{
  "dataset": "synthesized solo parts of chorales (CocoChorales)",
  "time_shift_ms": 50,
  "activation": "silu",
  "depths": [16],
  "kernel_size": 3,
  "widths": [384],
  "optimizer": "muon",
  "nesterov": true,
  "orthogonalizer": "newton_schulz_5",
  "grad_clip": 1.0,
  "lr_schedule": "wsd",
  "final_lr_fraction": 0,
  "warmup_steps": 260,
  "weight_decay": 0.007
}
Rows from block 8, named by matrix and row number. Each number is 200 + 40 x the weight over its row's rms, rounded and kept within 0 to 999. All counts start at 0. After the name is the row's rms in percent of the matrix's.
# mid00: scale 1 width-3 conv, dilation 4 (model.blocks.8.mid.0.0.weight, 96x96x3), inputs 64-95, a 3 kernel for each
mid00.40,096,82,220,245,168,271,191,191,260,171,214,172,205,199,246,224,130,172,249,199,299,168,208,238,151,211,164,186,182,129,236,160,220,157,202,231,159,178,164,172,218,144,292,328,199,186,177,221,196,212,115,215,227,328,173,188,208,202,138,168,181,235,187,199,165,175,180,185,210,160,158,206,193,139,227,214,177,218,182,156,166,239,221,220,188,172,224,191,233,172,224,185,188,263,188,184,184
mid00.41,097,142,169,152,188,213,116,172,255,222,243,183,190,168,177,135,196,200,166,212,187,219,205,245,214,128,173,261,227,180,137,201,237,216,211,158,237,173,179,156,187,228,159,230,192,260,229,197,204,127,202,164,160,164,192,307,224,210,199,276,254,237,248,194,158,125,143,209,180,181,196,218,160,209,234,235,235,243,225,258,317,276,230,200,251,210,143,185,144,217,166,181,197,197,268,239,270
mid00.42,093,268,175,208,243,180,181,185,172,216,242,213,169,167,222,175,186,248,279,182,242,241,226,181,183,222,190,182,195,244,222,217,182,221,214,152,100,195,173,187,191,210,177,160,273,120,334,181,233,181,269,140,131,181,277,199,214,224,135,289,260,233,180,245,184,231,179,201,187,231,201,183,188,211,173,185,180,153,133,218,208,194,195,171,242,220,205,176,217,313,195,204,213,184,233,258,185
mid00.43,095,188,244,188,269,247,174,146,235,213,206,189,192,210,185,210,157,251,253,197,312,206,193,230,197,230,201,227,208,162,177,213,211,172,239,166,172,163,242,194,215,256,223,251,136,127,184,206,241,325,160,150,301,247,202,166,209,204,196,151,268,198,186,200,212,225,163,219,146,208,196,263,195,202,231,189,174,175,149,194,220,169,212,252,194,223,224,228,176,214,195,155,229,253,180,202,261
mid00.44,088,212,148,156,170,188,191,167,200,226,225,188,183,238,240,268,192,211,189,234,277,270,240,227,218,196,196,126,234,194,187,225,241,222,183,148,178,181,210,175,200,166,164,224,214,188,242,237,194,138,200,294,237,120,177,152,195,150,220,142,171,217,261,252,270,215,217,163,155,188,182,202,239,198,149,149,177,163,160,216,151,169,234,254,232,209,238,222,221,195,173,176,196,204,176,184,99
mid00.45,098,289,135,134,192,123,190,143,210,208,255,236,199,225,182,191,197,297,202,199,158,187,239,177,140,195,261,183,185,154,196,205,165,162,244,217,224,318,167,183,276,256,201,211,154,313,276,150,203,254,221,191,176,203,288,204,120,172,177,211,236,225,214,220,229,108,198,128,204,190,237,238,229,287,210,113,181,182,209,200,202,243,222,175,180,251,179,162,162,203,161,192,207,217,128,205,222
mid00.46,082,158,151,192,214,185,165,173,168,197,190,282,143,221,170,174,181,173,161,188,231,232,210,264,147,281,196,286,253,217,236,227,177,217,188,227,131,178,178,185,203,227,150,119,234,232,176,252,167,148,272,249,198,152,164,152,201,207,142,193,222,199,264,244,222,132,160,237,160,245,189,183,207,244,263,268,144,260,185,205,122,138,216,172,301,250,187,244,230,185,208,169,109,135,136,185,203
mid00.47,104,220,273,244,176,164,201,163,161,212,180,197,178,221,208,214,186,197,172,156,157,202,198,182,223,149,147,170,142,141,166,199,213,184,136,195,222,238,196,295,181,149,196,202,311,171,162,240,181,187,160,234,215,193,206,170,183,165,233,254,209,125,196,157,190,293,143,200,194,239,207,86,246,210,208,170,191,191,205,144,236,209,185,219,226,188,206,174,206,201,244,223,198,230,157,291,165
mid00.48,099,139,223,207,127,168,265,180,348,170,159,208,141,216,172,164,145,299,160,201,186,227,155,174,151,214,164,221,225,167,221,186,215,227,190,207,156,174,292,202,176,304,225,188,222,183,160,301,197,184,274,160,203,246,235,143,234,214,142,161,224,184,223,152,160,222,210,229,256,231,198,185,192,178,165,199,129,289,197,204,187,190,182,162,160,216,187,160,188,219,208,173,201,214,167,205,203
mid00.49,095,171,225,204,181,232,179,192,180,174,164,184,191,158,177,196,261,235,119,259,272,234,206,188,248,243,178,148,236,178,142,189,204,264,151,175,219,137,185,167,219,195,190,294,110,154,188,145,255,216,181,204,267,273,267,107,204,226,271,222,113,220,217,220,170,179,296,163,217,236,183,205,189,155,190,230,168,179,168,196,220,185,234,218,229,191,225,274,277,219,137,196,181,182,213,168,213
mid00.50,109,181,195,207,270,301,126,195,177,160,221,222,193,181,221,171,138,248,176,173,194,149,205,228,206,121,169,183,281,294,226,188,210,214,263,184,219,111,117,199,219,238,161,200,171,225,137,223,167,154,197,223,139,132,153,214,248,175,170,210,152,226,252,186,193,225,184,131,134,201,214,206,258,231,257,191,225,265,118,182,194,127,213,248,190,210,232,204,159,181,168,201,210,158,216,202,184
mid00.51,102,208,207,199,209,196,214,278,221,125,161,239,192,139,220,233,228,200,216,232,207,222,218,203,185,263,259,234,173,178,221,137,333,242,214,164,156,207,177,172,183,221,204,221,178,173,157,235,254,252,153,149,243,164,202,180,154,178,250,134,242,192,203,201,112,188,250,175,173,145,217,151,161,79,243,267,265,227,148,179,184,199,178,194,205,115,241,231,225,132,191,178,268,173,191,226,196
mid00.52,101,112,133,191,210,226,213,168,166,153,194,193,150,189,155,199,185,197,253,194,191,177,218,199,216,179,194,131,269,203,221,223,171,230,188,253,200,129,245,194,179,282,220,231,204,229,135,251,255,202,245,145,193,215,177,170,262,208,309,191,174,227,224,175,205,192,237,206,142,173,143,209,180,190,133,195,198,185,225,168,206,195,170,161,161,205,161,173,256,203,136,190,240,171,208,218,163
mid00.53,095,146,176,145,150,222,245,165,257,282,175,170,219,125,197,182,139,180,152,182,181,205,224,228,187,126,157,140,195,271,264,191,211,202,205,126,182,161,184,250,149,248,293,179,179,182,154,133,117,187,170,224,214,186,238,134,192,158,172,188,205,189,282,214,193,118,179,147,170,248,138,58,179,179,190,208,190,153,234,178,269,240,189,204,235,146,193,209,139,198,189,163,211,207,115,251,267
mid00.54,094,191,264,191,239,170,199,239,229,170,232,200,189,189,226,192,185,211,207,182,237,285,171,213,166,188,173,203,237,239,226,180,207,122,186,182,183,188,225,221,159,217,282,244,245,121,164,214,193,220,152,193,187,191,255,177,163,270,215,158,228,224,129,239,159,227,240,225,242,192,214,207,143,231,182,198,141,182,145,197,213,146,185,229,295,222,155,220,214,118,177,226,230,236,177,217,237
mid00.55,102,216,200,173,171,213,110,174,217,161,180,148,157,242,240,143,206,236,225,230,271,208,207,267,182,177,145,183,203,271,183,175,222,190,205,193,303,180,232,197,209,239,156,195,148,146,216,181,174,232,224,144,181,203,200,193,206,181,243,206,227,199,289,176,217,192,226,200,237,212,208,186,160,198,235,128,160,216,143,166,267,202,209,199,228,217,177,157,255,213,203,149,234,170,203,236,205
mid00.56,084,171,237,174,215,253,168,178,224,194,140,209,223,248,176,291,181,168,160,198,139,163,171,243,185,216,209,172,191,124,230,177,177,213,160,227,229,194,261,198,129,190,190,191,244,172,162,224,171,133,223,204,212,146,130,182,196,173,177,207,203,191,234,197,241,242,213,242,175,221,157,166,256,192,198,246,177,243,146,183,182,189,236,200,183,197,142,215,188,234,214,173,200,248,161,167,254
mid00.57,097,205,219,197,214,125,271,172,203,201,204,183,147,253,214,139,179,208,218,158,211,293,181,183,227,119,239,203,200,211,242,250,139,262,202,180,219,213,231,183,189,219,195,132,272,172,260,232,204,201,207,193,188,245,211,252,193,190,165,211,195,238,219,289,202,283,142,152,207,220,163,199,226,182,204,264,183,145,203,193,173,157,185,198,352,155,198,125,239,208,153,168,139,143,144,200,224
mid00.58,096,171,151,193,169,167,159,199,172,194,148,189,196,193,216,167,166,114,220,262,235,180,230,229,200,161,156,146,202,309,216,193,181,196,268,198,214,192,206,166,131,237,239,190,206,212,224,226,193,181,181,224,196,83,183,221,104,246,173,205,176,166,213,214,203,191,194,236,131,228,199,151,210,142,178,213,154,252,301,216,171,233,209,255,166,184,189,220,165,180,205,148,214,199,165,164,215
mid00.59,102,188,167,201,189,199,182,252,267,168,166,251,191,156,147,252,193,192,211,243,184,216,221,185,187,145,259,224,213,269,156,210,205,148,146,279,121,175,176,177,162,180,183,188,389,239,189,135,188,192,180,156,187,234,206,204,259,169,248,187,186,204,187,178,197,210,168,180,201,160,217,277,153,161,200,174,156,150,156,170,187,131,253,240,220,219,172,177,203,178,201,164,209,235,185,221,242
mid00.60,101,252,172,112,248,145,171,193,222,190,247,208,151,193,228,166,183,195,221,182,256,246,209,213,219,221,185,160,190,228,172,182,186,150,301,204,128,206,167,201,208,213,224,222,155,189,137,227,155,309,256,138,354,239,85,164,107,166,151,187,198,150,252,222,249,185,205,249,182,162,219,187,176,192,229,228,233,126,133,156,261,195,205,235,165,196,196,228,208,196,228,188,179,202,164,205,216
mid00.61,102,184,113,173,161,134,162,253,244,205,199,187,196,191,162,203,174,177,179,179,229,206,187,206,214,204,331,255,134,186,139,194,185,163,195,239,235,248,273,257,210,214,190,152,183,193,135,174,149,191,248,236,227,209,193,219,212,239,231,221,219,216,197,200,140,220,180,165,134,241,127,209,193,140,186,151,162,189,208,255,275,187,185,179,190,203,209,194,188,216,180,190,202,208,260,302,263
mid00.62,112,198,191,177,384,234,146,238,226,117,187,169,182,192,178,200,249,196,190,204,183,191,177,190,203,207,199,114,268,202,200,184,272,210,135,170,190,178,150,156,187,179,200,161,173,130,256,218,184,189,180,207,187,216,244,208,266,280,190,207,176,252,171,106,148,208,211,201,210,250,233,195,259,189,170,132,243,209,141,220,214,137,206,175,213,168,176,151,206,201,156,244,189,103,258,223,75
mid00.63,102,266,183,154,271,209,157,280,264,210,187,154,146,188,185,184,233,251,196,197,167,205,149,173,201,203,244,178,223,173,180,130,128,213,149,208,164,208,224,162,217,198,171,220,162,162,255,176,172,274,262,210,267,176,200,280,211,214,206,230,189,195,191,215,278,207,188,202,189,215,201,223,260,207,190,128,181,180,159,216,170,241,153,139,181,214,178,132,306,232,197,179,172,237,257,207,230
mid00.64,094,188,207,173,193,187,189,156,319,212,167,154,191,202,170,148,196,238,177,183,165,189,200,174,190,133,124,181,198,238,208,165,217,233,200,112,184,137,182,228,219,224,197,226,149,223,188,186,220,194,235,234,204,163,184,201,148,178,205,208,195,221,259,253,202,235,261,262,159,239,127,146,191,155,202,190,161,257,231,155,312,214,198,201,219,146,193,174,185,213,182,203,200,221,199,252,241
mid00.65,116,189,188,205,201,192,209,147,224,261,226,180,169,207,221,166,232,189,206,182,181,258,215,187,231,400,277,104,264,163,171,188,179,182,383,263,141,192,240,198,207,230,188,268,274,199,219,177,196,224,262,176,218,190,234,232,211,160,201,199,203,168,169,211,176,196,204,214,180,207,288,220,193,230,202,189,196,182,179,203,171,188,233,194,187,199,211,197,156,154,189,225,198,166,164,149,131
mid00.66,101,241,216,118,158,253,187,162,246,239,198,239,230,221,239,274,155,231,113,172,172,237,190,214,218,154,176,231,196,157,149,200,147,246,121,166,225,222,238,203,245,175,191,166,198,278,205,161,255,181,181,231,222,176,171,173,216,156,216,156,166,188,248,223,262,239,170,241,230,110,191,227,211,210,194,219,220,265,157,175,206,141,216,180,238,191,230,249,249,202,137,198,174,216,194,196,175
mid00.67,105,139,111,171,152,183,193,170,193,217,237,254,156,156,300,233,228,233,155,217,219,210,225,198,200,186,153,180,149,189,128,154,323,224,189,184,102,266,206,205,254,170,167,226,277,261,217,219,205,211,212,259,188,163,202,216,186,171,224,164,272,202,185,145,136,197,333,177,180,165,164,179,185,159,295,318,209,170,212,184,212,188,233,180,183,84,271,249,220,236,223,203,196,200,195,196,178
mid00.68,100,163,249,217,179,184,163,204,170,201,184,169,220,209,151,213,159,249,220,228,219,222,279,204,189,169,194,182,190,234,211,240,179,192,198,151,159,213,266,244,190,218,132,232,291,134,277,245,110,198,245,207,149,164,174,164,199,111,198,253,172,205,190,164,226,200,204,160,183,204,160,230,200,201,139,221,166,222,193,187,198,196,219,220,163,195,175,252,157,226,232,172,186,270,170,183,217
mid00.69,116,322,184,175,250,198,227,202,216,199,178,211,195,216,185,225,171,233,231,146,222,285,170,160,207,153,165,132,160,239,173,304,121,152,182,172,192,160,192,188,188,234,162,179,284,257,244,163,189,187,278,158,174,169,338,179,175,217,146,207,205,175,148,165,260,246,178,206,164,234,193,183,176,354,153,142,191,228,269,182,163,162,178,187,242,246,137,202,194,277,220,180,296,157,197,259,208
mid00.70,090,157,208,218,192,193,202,220,156,243,222,181,201,207,186,153,201,257,236,212,286,189,194,250,223,151,324,185,247,183,198,335,256,208,177,279,229,197,173,156,219,237,191,152,207,205,190,166,139,138,286,201,165,195,288,202,220,196,207,217,120,182,265,243,167,131,195,232,193,221,223,264,199,169,249,214,178,97,204,200,156,149,174,237,258,239,287,186,149,217,194,185,179,181,209,261,185
mid00.71,103,202,167,168,234,237,139,203,144,222,157,186,191,261,245,196,215,151,135,234,206,275,191,195,174,212,296,208,172,248,249,204,178,196,156,287,162,289,208,137,208,191,215,140,260,118,152,180,224,230,150,164,208,192,123,156,263,181,195,243,202,148,157,203,178,201,172,188,214,147,185,298,298,233,209,188,210,205,155,164,216,212,220,240,251,232,235,227,225,239,177,193,208,183,215,303,181
mid00.72,102,240,194,135,198,159,161,190,165,225,232,211,194,222,231,175,184,216,184,221,250,199,241,212,176,222,177,260,309,214,186,261,195,184,228,178,252,146,192,217,224,183,192,163,185,298,203,237,161,218,197,234,216,133,165,272,195,214,312,226,149,222,173,182,201,205,122,183,176,149,267,197,249,272,298,234,230,198,168,209,169,237,224,266,161,230,235,229,203,256,154,176,249,177,236,217,145
mid00.73,096,202,214,200,178,224,257,230,252,297,193,166,161,215,177,196,257,162,152,198,189,157,222,213,234,193,160,129,238,169,204,203,169,212,135,167,145,169,161,159,231,178,187,221,189,190,261,170,171,149,168,141,246,156,129,179,139,222,163,128,147,191,240,182,243,191,157,187,184,184,255,176,186,196,149,177,239,165,272,207,250,286,246,225,175,186,150,186,222,177,225,144,153,182,133,170,269