From a checkpoint of a small audio frame classifier.
Data: trained on synthesized solo parts of chorales (CocoChorales), 39062 training examples, 8.5 epochs.
Rows from block 12, named by matrix and row number. Each number is 128 + 24 x the weight over its row's rms, rounded and kept within 0 to 255. All counts start at 0. After the name is the row's rms in percent of the matrix's.
# mid00: scale 1 width-3 conv, dilation 2 (model.blocks.12.mid.0.0.weight, 96x96x3), inputs 0-31, a 3 kernel for each
mid00.20 098 [113 129 115 128 130 125 135 112 107 141 139 113  91 134 106 135 133 138 101 121 154 117 123 113 127 164 174 171 178 122  99 127  95 127 137 134 140 101 136 136 121 104 121 138 119 159 121 121 131 165 128 126 140 165 119 135 122 116 105  88 170 152 132 125 144 147 136 103 110 138 185 110 157 153 142 136 108 121 161 105 116 132 114 124 114 134 101 144 203 160 109 120 113  96 121 141]
mid00.21 102 [146 188 152 136 195 170 119 152 124  89 112 102 157 199 225 129 119 105 138 138 161 129 155 175 181 163 123 131 166 125 126 146 125 110  93 132 107 113 122 144 174 147 100 121 131 105 126  95 111 135 112 118 122 121 144 131 131 116 130  88 123 129  82  83  77 135 150 122 122 123 135 110 146 188 182 119 110 119 107 146 116 141 116 140 112 103  92 116 182 148 130 147 120 105 103 138]
mid00.22 099 [100  82 107 104  79 113 159 130 189 137 102 125 102 118 136 135 140 166  91 135 147 111 129 151 150 151 117 134  93 172 154 135 112 172 137 132 147 113 144 165 133 142 120 131 147 119 101 141 125 138 120 142 123 153 111 118  96 170 137 137 169 195 165 167 106 134 133 140 103  98 130 141 139 164 133 124 118 142 128 145 139 170 147 140 117 113 104 124 129 137 148 132 142 111 126 141]
mid00.23 102 [110 180 111 142 172 134 112 122 176 125 118 118 112 164 102 119 110 131 146 177 101 118 120 153 137 157 148 165 147 104 157 212 149 109 143  90 106 135 115  99 118  91 168 146  97 144 176 153 128 194 113 144 130 116  97 111 145 116 117 106 130 165  97  87 134  96 107  86 130 135 131 127 123 137 125 128 106 101 133 178 132 146  96 100 137 140 109 181 185 145 117 100 124 128 122 135]
mid00.24 104 [125 129 105 133 132 171 127 139 119 113  82  99 115 175 221 145 146 138 135 167 134 126 185 176 100 101 129 132 107 146 167 160 191 137 136 135 141 128 108 118 128 150 126 133 110 124 127 141  87 117 114 170 159 124  82 140 138 111 130 101 128 123 137 151 130  77 115 159 160 113 141 144 131 146 140 151 150 123 156 135 137 107 150 134 100 122 150 118 136 138 117 141 143 117 115 112]
mid00.25 096 [105 111 134 142 119 181 117  71 174 162 122 115 107 124 122 173 154 135 143 100 125 119 144 119 114 129 131  97 100 185  90 110 157  95 119 125 130 112 195 138 119 125 120 131 156 126 119 113 134 113 122 126 133 104 114 102 165  90 144 150  99 182 117 149 114  99  95 134 114 140  89 184 149 135 117 106 127 119 131 118 109 141 119 129 156 103 130  97 154 141 127 112 134 174 129 157]
mid00.26 101 [166 181 111 105 103 135 135 106 124 121 144 127 115 125 122 158 157 181 101 166 156 134 121 125 117 118 158 130 113 146 150  98  87 144 135 122 135  87 193 146 154  90 119 143 106 126 120 134 158 146 141 158 167 107 100 123 132 150  99 141 147 147 126 129 143 100 126 182 105 152 113 147 146 154  94 140 159 115 119 152 124 144 198 140 116 124  99 126 119  97 140  82 118 127 146  91]
mid00.27 090 [133 144 157 107 147  60 111 134 132  98 140 102 125 144  92 115 107 124 128  98 120 124  60 166 121 118  80 131 189  93 150 177 101 126 107 111 111 140 157 116 108 103 128 139 117 119 110 103 125 150 154 115  94 130 135 114 109 151 127 151 140 139 111 124 130 182 106 153 111 128 129 137 126 142 123 101  90 115 145 124 130 102 122 121 150 112 127 116 145  86 164 146 128 126 143 187]
mid00.28 105 [136 126 127  98 112 118  82 151 117 111 119 122 102 102 110 114 136 167 102 114 126 104 129 145 128 105 188 121  98  61 116 141 145 148 111 129 126 166  74 114 118 117 119 126 153 116 172 105 160 130 120  80 113 120 122 177 117 129 159 128 104 136 154  87 126 142 121 137 143 231 145 133  81 117 119 130 129  98 117 132  98 133 117  91 112 130 122 143 163 147 115 134 118 171 123 128]
mid00.29 092 [ 95 112 133 140 138 164 147 138 125 109 123 129 116  85 106 117 116 117 129 131 108  80 139 144 136 146  85 126 112 144 173 150 124 165 144  89 145 146 176 102 129 120 133 155 156  76 116 112 156 140 112 165 141 140 174 137 112 116 146 114 133 124 120 135  64  86 120 155 115 140 106 149 131 145 155 170 131 122  98  73 111 135 168 116 123 130 102  93 148 111 114  95 109 165 188 112]
mid00.30 101 [110  68 125  94 127 141 129 109 124  97 190 138 111  63  81 147 144 113 101  87 117 116 142  73 125 162 124 158 125 143 130 106  94 110 148 125 145 148 161 145 135 123 113 129 156 143 160 129  99 104  79 126 103 100 114 109 126 145 154 137 147 198 128 128 143 139 101 142 109 135 144 130 137 123 128 156 139 131 139 122 106 119 113 157 102 133 167 141 151 124 130 175 103 109 126 137]
mid00.31 100 [100 159  90 143 157 120  98 107 114 113 143 132 179 134 125 115 129 110 110 100 138 139 148 124 123 137 158 124 102 128 162  91 126 118 147 158 177 107 112 108 115 127 162 109 134 126 113 118 154 128 124  93 137 116 114 113 159 137 140 127  67 132 142 130 147  97 141 175 127 140 109 124  92 128 164  96 145 174 107 119 109 133 106 142 138 136 134 175 144 129 147  95 121  81 161 194]
mid00.32 090 [138 136 146 142 169 143  92  87 149 144 184 141 169 199 150 124 100 124 122  91 163 138  80 121 132  88 117 110 127 137  98 115 127 133 144  83 121 155  75 173 191 116  92  95 117 108 111 116 119 153 109 109 107  86 127 115 175 130 114 147  91  89  94 135 120 114 141 151 112 150  91 155 154 122 142 158 140 105 109 119 117 159 117 109 120 108 113 108 114  89 146 141 132 103 111 130]
mid00.33 111 [149 115 122 124 129 171 100 160  86 166 138  84 119 103 109 136 153 104 152 126 127  89 132  99 105 132 122 102 136 132 148 136 114 139 136  95 116 127 150 130 136 100 201 128 112 111  87 120 159 133 127 108 115 121 130 199 116 100 117 126 152 134 117 146 115 110 122 136 129  98 147  93 130 124 100 132 133 121 115 104 114 145 129 106 128 127 132 166 101 142 116 125  97 163 136 143]
mid00.34 084 [115 101 140  94 128  95 134 147 172 121 103 108 120 156 118 157 162 161 120 139 115 148 135  94 126 152 126 136 176 125  84 140 120 118 159 151 100  99 131 120 169 161 141 112 169 144 197 112 127 135 112 107 136 138 104 120 129 130 167 138 214 190 167  83 111  94 121  91 126 159 135 158 145 147 130 128 116 124 171 189 167 168 133 147 108 132 157 104 116 106 120 108 162 135 120 135]
mid00.35 096 [177 103 109 154 106 120 210 126 126 122 117 122 159 119 111 102 120 148  79 137 147 120 133 141 121 126 151 145 107 120 142  87 116 118  84 127 131 128 129 143 109 108  95 190 112 127 101 117 131 103 104 127 149 125 168 127 123 123 129 122 105 103 150 186 148 145 136 187 145 117 147 152 128 132 113 107 109 123 113 158 145 130 147 132 107 151 119 194  90 106  87 129  87 105 136 129]
mid00.36 102 [134 115 124 120 104 117 147 115 139 121 122 120 127 142 135 123 147 126 145 142 178 124 159 169 111 182  87 139  95 106 159 152 130  99 127 182  78 122  96 102 125 158 196 116  79 129 133 132  78 124 172 127 114 136 151 144 124 156 146 134 147 134 110 108 112 144 125 119 116 147 135 153  90 106 130 107 117 168 141 126 128 144 126 128 170  94 135 179 102 116 130 159 117 106 137  74]
mid00.37 098 [ 86 127 149 140 150 116 130 147  87 129 162 159 111 139  96 121 138 141 119 166 202 156  89 130 115 112 163 182 140 108 143 148 118  97 116 148 127 111 110 114 128 157 134 201 154 136 129 126 144 125  94  97 204 158 134 110 112 133 114 103 142 122 123  99 103 125 135 152 101 145  93 137 124 125 128 109 148 121  92 111 106 113 171 114 135 137 208 148 151 110 116 133 145 125 119 141]
mid00.38 102 [ 99 107 115 100 115 118 105 105 147 169 162 156 117 130 113 139  87 130 129 132 121 163 103 121 145 134 134  91 103 115 117 115 108 143 179 121  68 127 168 168 179 124 132 157 116 112 109 106 139 124 125 135 116 101 142  99 121 141 138 139 122 123 120 148 126 143 146 113 144  84 120 136 148 123 108 132  87 128 141 151 115 134 116 119 137 173 161 119  94 127 132 122 101 140 126 116]
mid00.39 106 [160 129 116 138 131  94 126 132 203 142 146 114 127 141 143 124 167 133 193 137  75 150 107 128 135 121 148 114 133 100 116 134 114 115 133 119 119 149 134 115 154 157 147 136 130 167 159 135 167 120  86 134 105 122 106 114 255  91 110 126 157 148  99 175 154 142 107 139 161 145 132  71 148 122 122 130 105 159 127 128 108 126 131 136 132 122 132 145 134 133 128 130 145 133 100  95]
mid00.40 104 [143 109  99 144 167 101 176 121 139 169 141 103  90  98 134 126 120 161 147 105 138 138 131 107 142 139 143 162 146  95 127 102 118 130 115 129 107 191 168 148 137 132 131 120 123 123 150  95 151 113 143 131 122 106 134 113 128 148 137 121 156 131 102 140  91 145 141 177 103 119 130 135 142 106 125 140 112  86 130  85 137 178 120 139 119 121 105 190 164 111 101 156  99 128 161 149]
mid00.41 109 [115 166 142 131 130 147 148 126 156 141 121 128 135 170 156 124 135 125 130 113 121  97 123 100 161 153 123 129 124 116 167 172 146 124 158 119 122  91 169 130 131 146 128 129 127  96 125 144 116 109 116 116 150 123 223 119 125 137 134 129 134 151 154 132 104  97 114 145 155 101  97  75  92 127  96 107 143 117 106 165 142 105 120 133 113 141 130 106 117 140 150 111 131 150 171 117]
mid00.42 097 [132 160 163 112 127 143 149 106 104 128 131 138 101 127 133 154 140 147  95 152 104 152 129  93 155 140 143 133 125 106  79 109 129 154 165 112 110 137 135 123 131 135 114 118 144 122 112 125 171 221 143 169 139  89 157  86 106 142 126 102  94 100 144 161 140 120 113 147 135 119 136 131 119 119 150 141 168 200 133 116 148 136 161 175  74 108  95 146 150 124 104 154 126 142 101 175]
mid00.43 097 [ 92 156  99  93 138 170  96 129 123 150 130 120  90 137 132 140 168 142 101 133 143 127 141 129 183  94 124 100 108 136  89 149 159 130  98 100 148 166 180 122 118 160 159 107 125 114 129 158  99  87 111 131 127 138 147 119 137 155 125 128 130 144 129 104 129 135 155 138  76 123  97 105 129 118 109  83 124 159 120 104  84 148 137 165 136 151 149 136 120 149 110 142 115  96 119 181]
mid00.44 101 [147 119 128 127 103 129 153 124 128  70 174 160 131 153 140 125 125 155 169  90 100 118 176 133 111 125 149 177 130 124  91 155 104 128 119 142 132 116 160 114 160 128 136 152 122 156 116 116 124 125  69 120 112  90 154 150 151 107 138 133 134 131 101 130 130  95  92 126 139 108 144 133 130 123 132 128 145 104 179 137 125 145 102 155 140 124 123 158 130 103 111 151 131 138 113 114]
mid00.45 112 [152 128 135 136 144 135 131 126 164 122 128 114 183 181 144  91 103 206 128 127 142 106 145 187 114 170 108 103 152 112 124 131 111  96 151 152 119 156 109 124 151 151 145  87  91 105  96 136 125 111 158 114 157 120 167 120 125 108 149 132  86 139 191 134 105 129 108 143 131 141 111 134 109 156 196 129 117 149  89 130 151 155 136 139 131 141 136 145 105 104 124 129 120 135  97 121]
mid00.46 102 [115 100 112 121 127 104 120  99 167 122 141 107 133 114 128 132 144 134 157  96 119  98 121 182 105 196 102 102 154 106 127 119 123 115 144 133 133 101 100 117 127 126 158 139  96 105 101 102 108 125 150 138 139 142 115  86 118 112 134 121 141 155 155 117 105 141 108 152 136 118 196  91 119 161 154 125 115 153 109 133  99 140 115 103 191 112 122 100 142 151 108 124 137 176 141 119]
mid00.47 106 [118 132 144 101 110 205 121 111 166 128 152 168 102 141 172 111 153 126 175 139 165 125 145 120 151 166 131 119  86 232 109 124 190 104 130 121 138 108 149 149 153 128  99 115 140 156 108 133 133 137 182 118 103 101 132 123 105 127 129 122 138 133 138 131 123 165 117 146 120 133 128 181 161 134 119 129 165 103 166 112 108 114 123 151 113 153  88 126 114 118 106 135 148  97 103 128]
mid00.48 100 [170 103  87 110  96  96  98 145 130 116 143 101  97 149 165 151 122 155 101 131 121  59 142 174 114 142 149  83 106 122 120 118 164 139 145 109 159 116 107 128 121 116 139 188 118 160  95 113 136 150 177 159 127 120  97 110  88 148 147 103 138  96 102 131 107 133 115 167 167 123  99 116 131 111 147 139 153 134 126  99 118 109 207 141 141 130 113  89 126 116 102 186 107 145 111 123]
mid00.49 091 [100 135 101 159 131 113 142 113 153 171 139 132 108 129 158 129 146 145 103 137 157 118  88 127 142 143 136 149 141 139  94 119 100 130 124 147 181 155 118 121 160 189  88 131 142 131 135 182 106  94 123 131 100 135 123 128  76 111 142  92 146 161 147 135 102 133 143  92  93  93 111  77 139 151 167 129 131  96 129 129 186 105 121 116 125 150 141 128 101  79 125 102 121 109 145 128]
mid00.50 102 [109 150 146 123 151 159 143 146 138 126 160 129  92 129 111 116 125 118 136 151 100 109 137 180 121 105 102 132 130 129 104 168 177 115 128 118 146 132 109 113 150 105 120 129 126 133 141 102 133 139 167  94 137 185 140 159  89 148 136 100 123 104 122 109 109 247 129 132  97 138 140 100 128 127 141 147 137 117 128 132 100 121 132  93 156 132 136 145 131 119 147 139 117 129 150 140]
mid00.51 100 [139 139 117 127 119 114 109 121 187 137  93 111  87 139 132 135 143 115 123  97 160 138 180 135 127 118 123 122 165 142 124 114 101 143 106 126 107  78 148 110 128 109 145 124 119 138 136 110  91 125 166 209 138  69 166 167 189 143 125 134 144 162 127  83 123 185 137  93  69 103 132 128 110 134 119 151 122  83 113 120 119 146 108 119 151 147  99 135 127 105 110 133 139  91 136 133]
mid00.52 093 [125 109  98 128 125 122 172 119 158 118 146 123  84 142 112  74 109 128 137 114 170 103  98 118 131 146 111 203  92 106 114 162 150 118 153 148 126 116 111 107 170 107 135 103 132 147 154 122 113 106 165 106 134 160 122 141 127  96 159 125 107  97 121 104 120 177 111 120 149 149  97  93 134 121 134 132 108  95 126 113 116  92 128 113 102 116 119 160 116  88 133 115 110 141 112 143]
mid00.53 104 [138  93 137 110 113 143 113  67 149 110  98 114 108 126 124 104 118 173 144  97 114 106 164 114 139 103  98 102 116 131 123 112 113 169  93 205 148  99 118  87 137 168 141  87  94 135 137 126 138 142 106 109 134 136  96  92 161 107 112 105 135 133 124 168 118 117 127 117 105 142 152 113 135 133 148 112  89 145 175 119 112 157  92 116 110 153 147 110 133 141 170 122 112 154 120 131]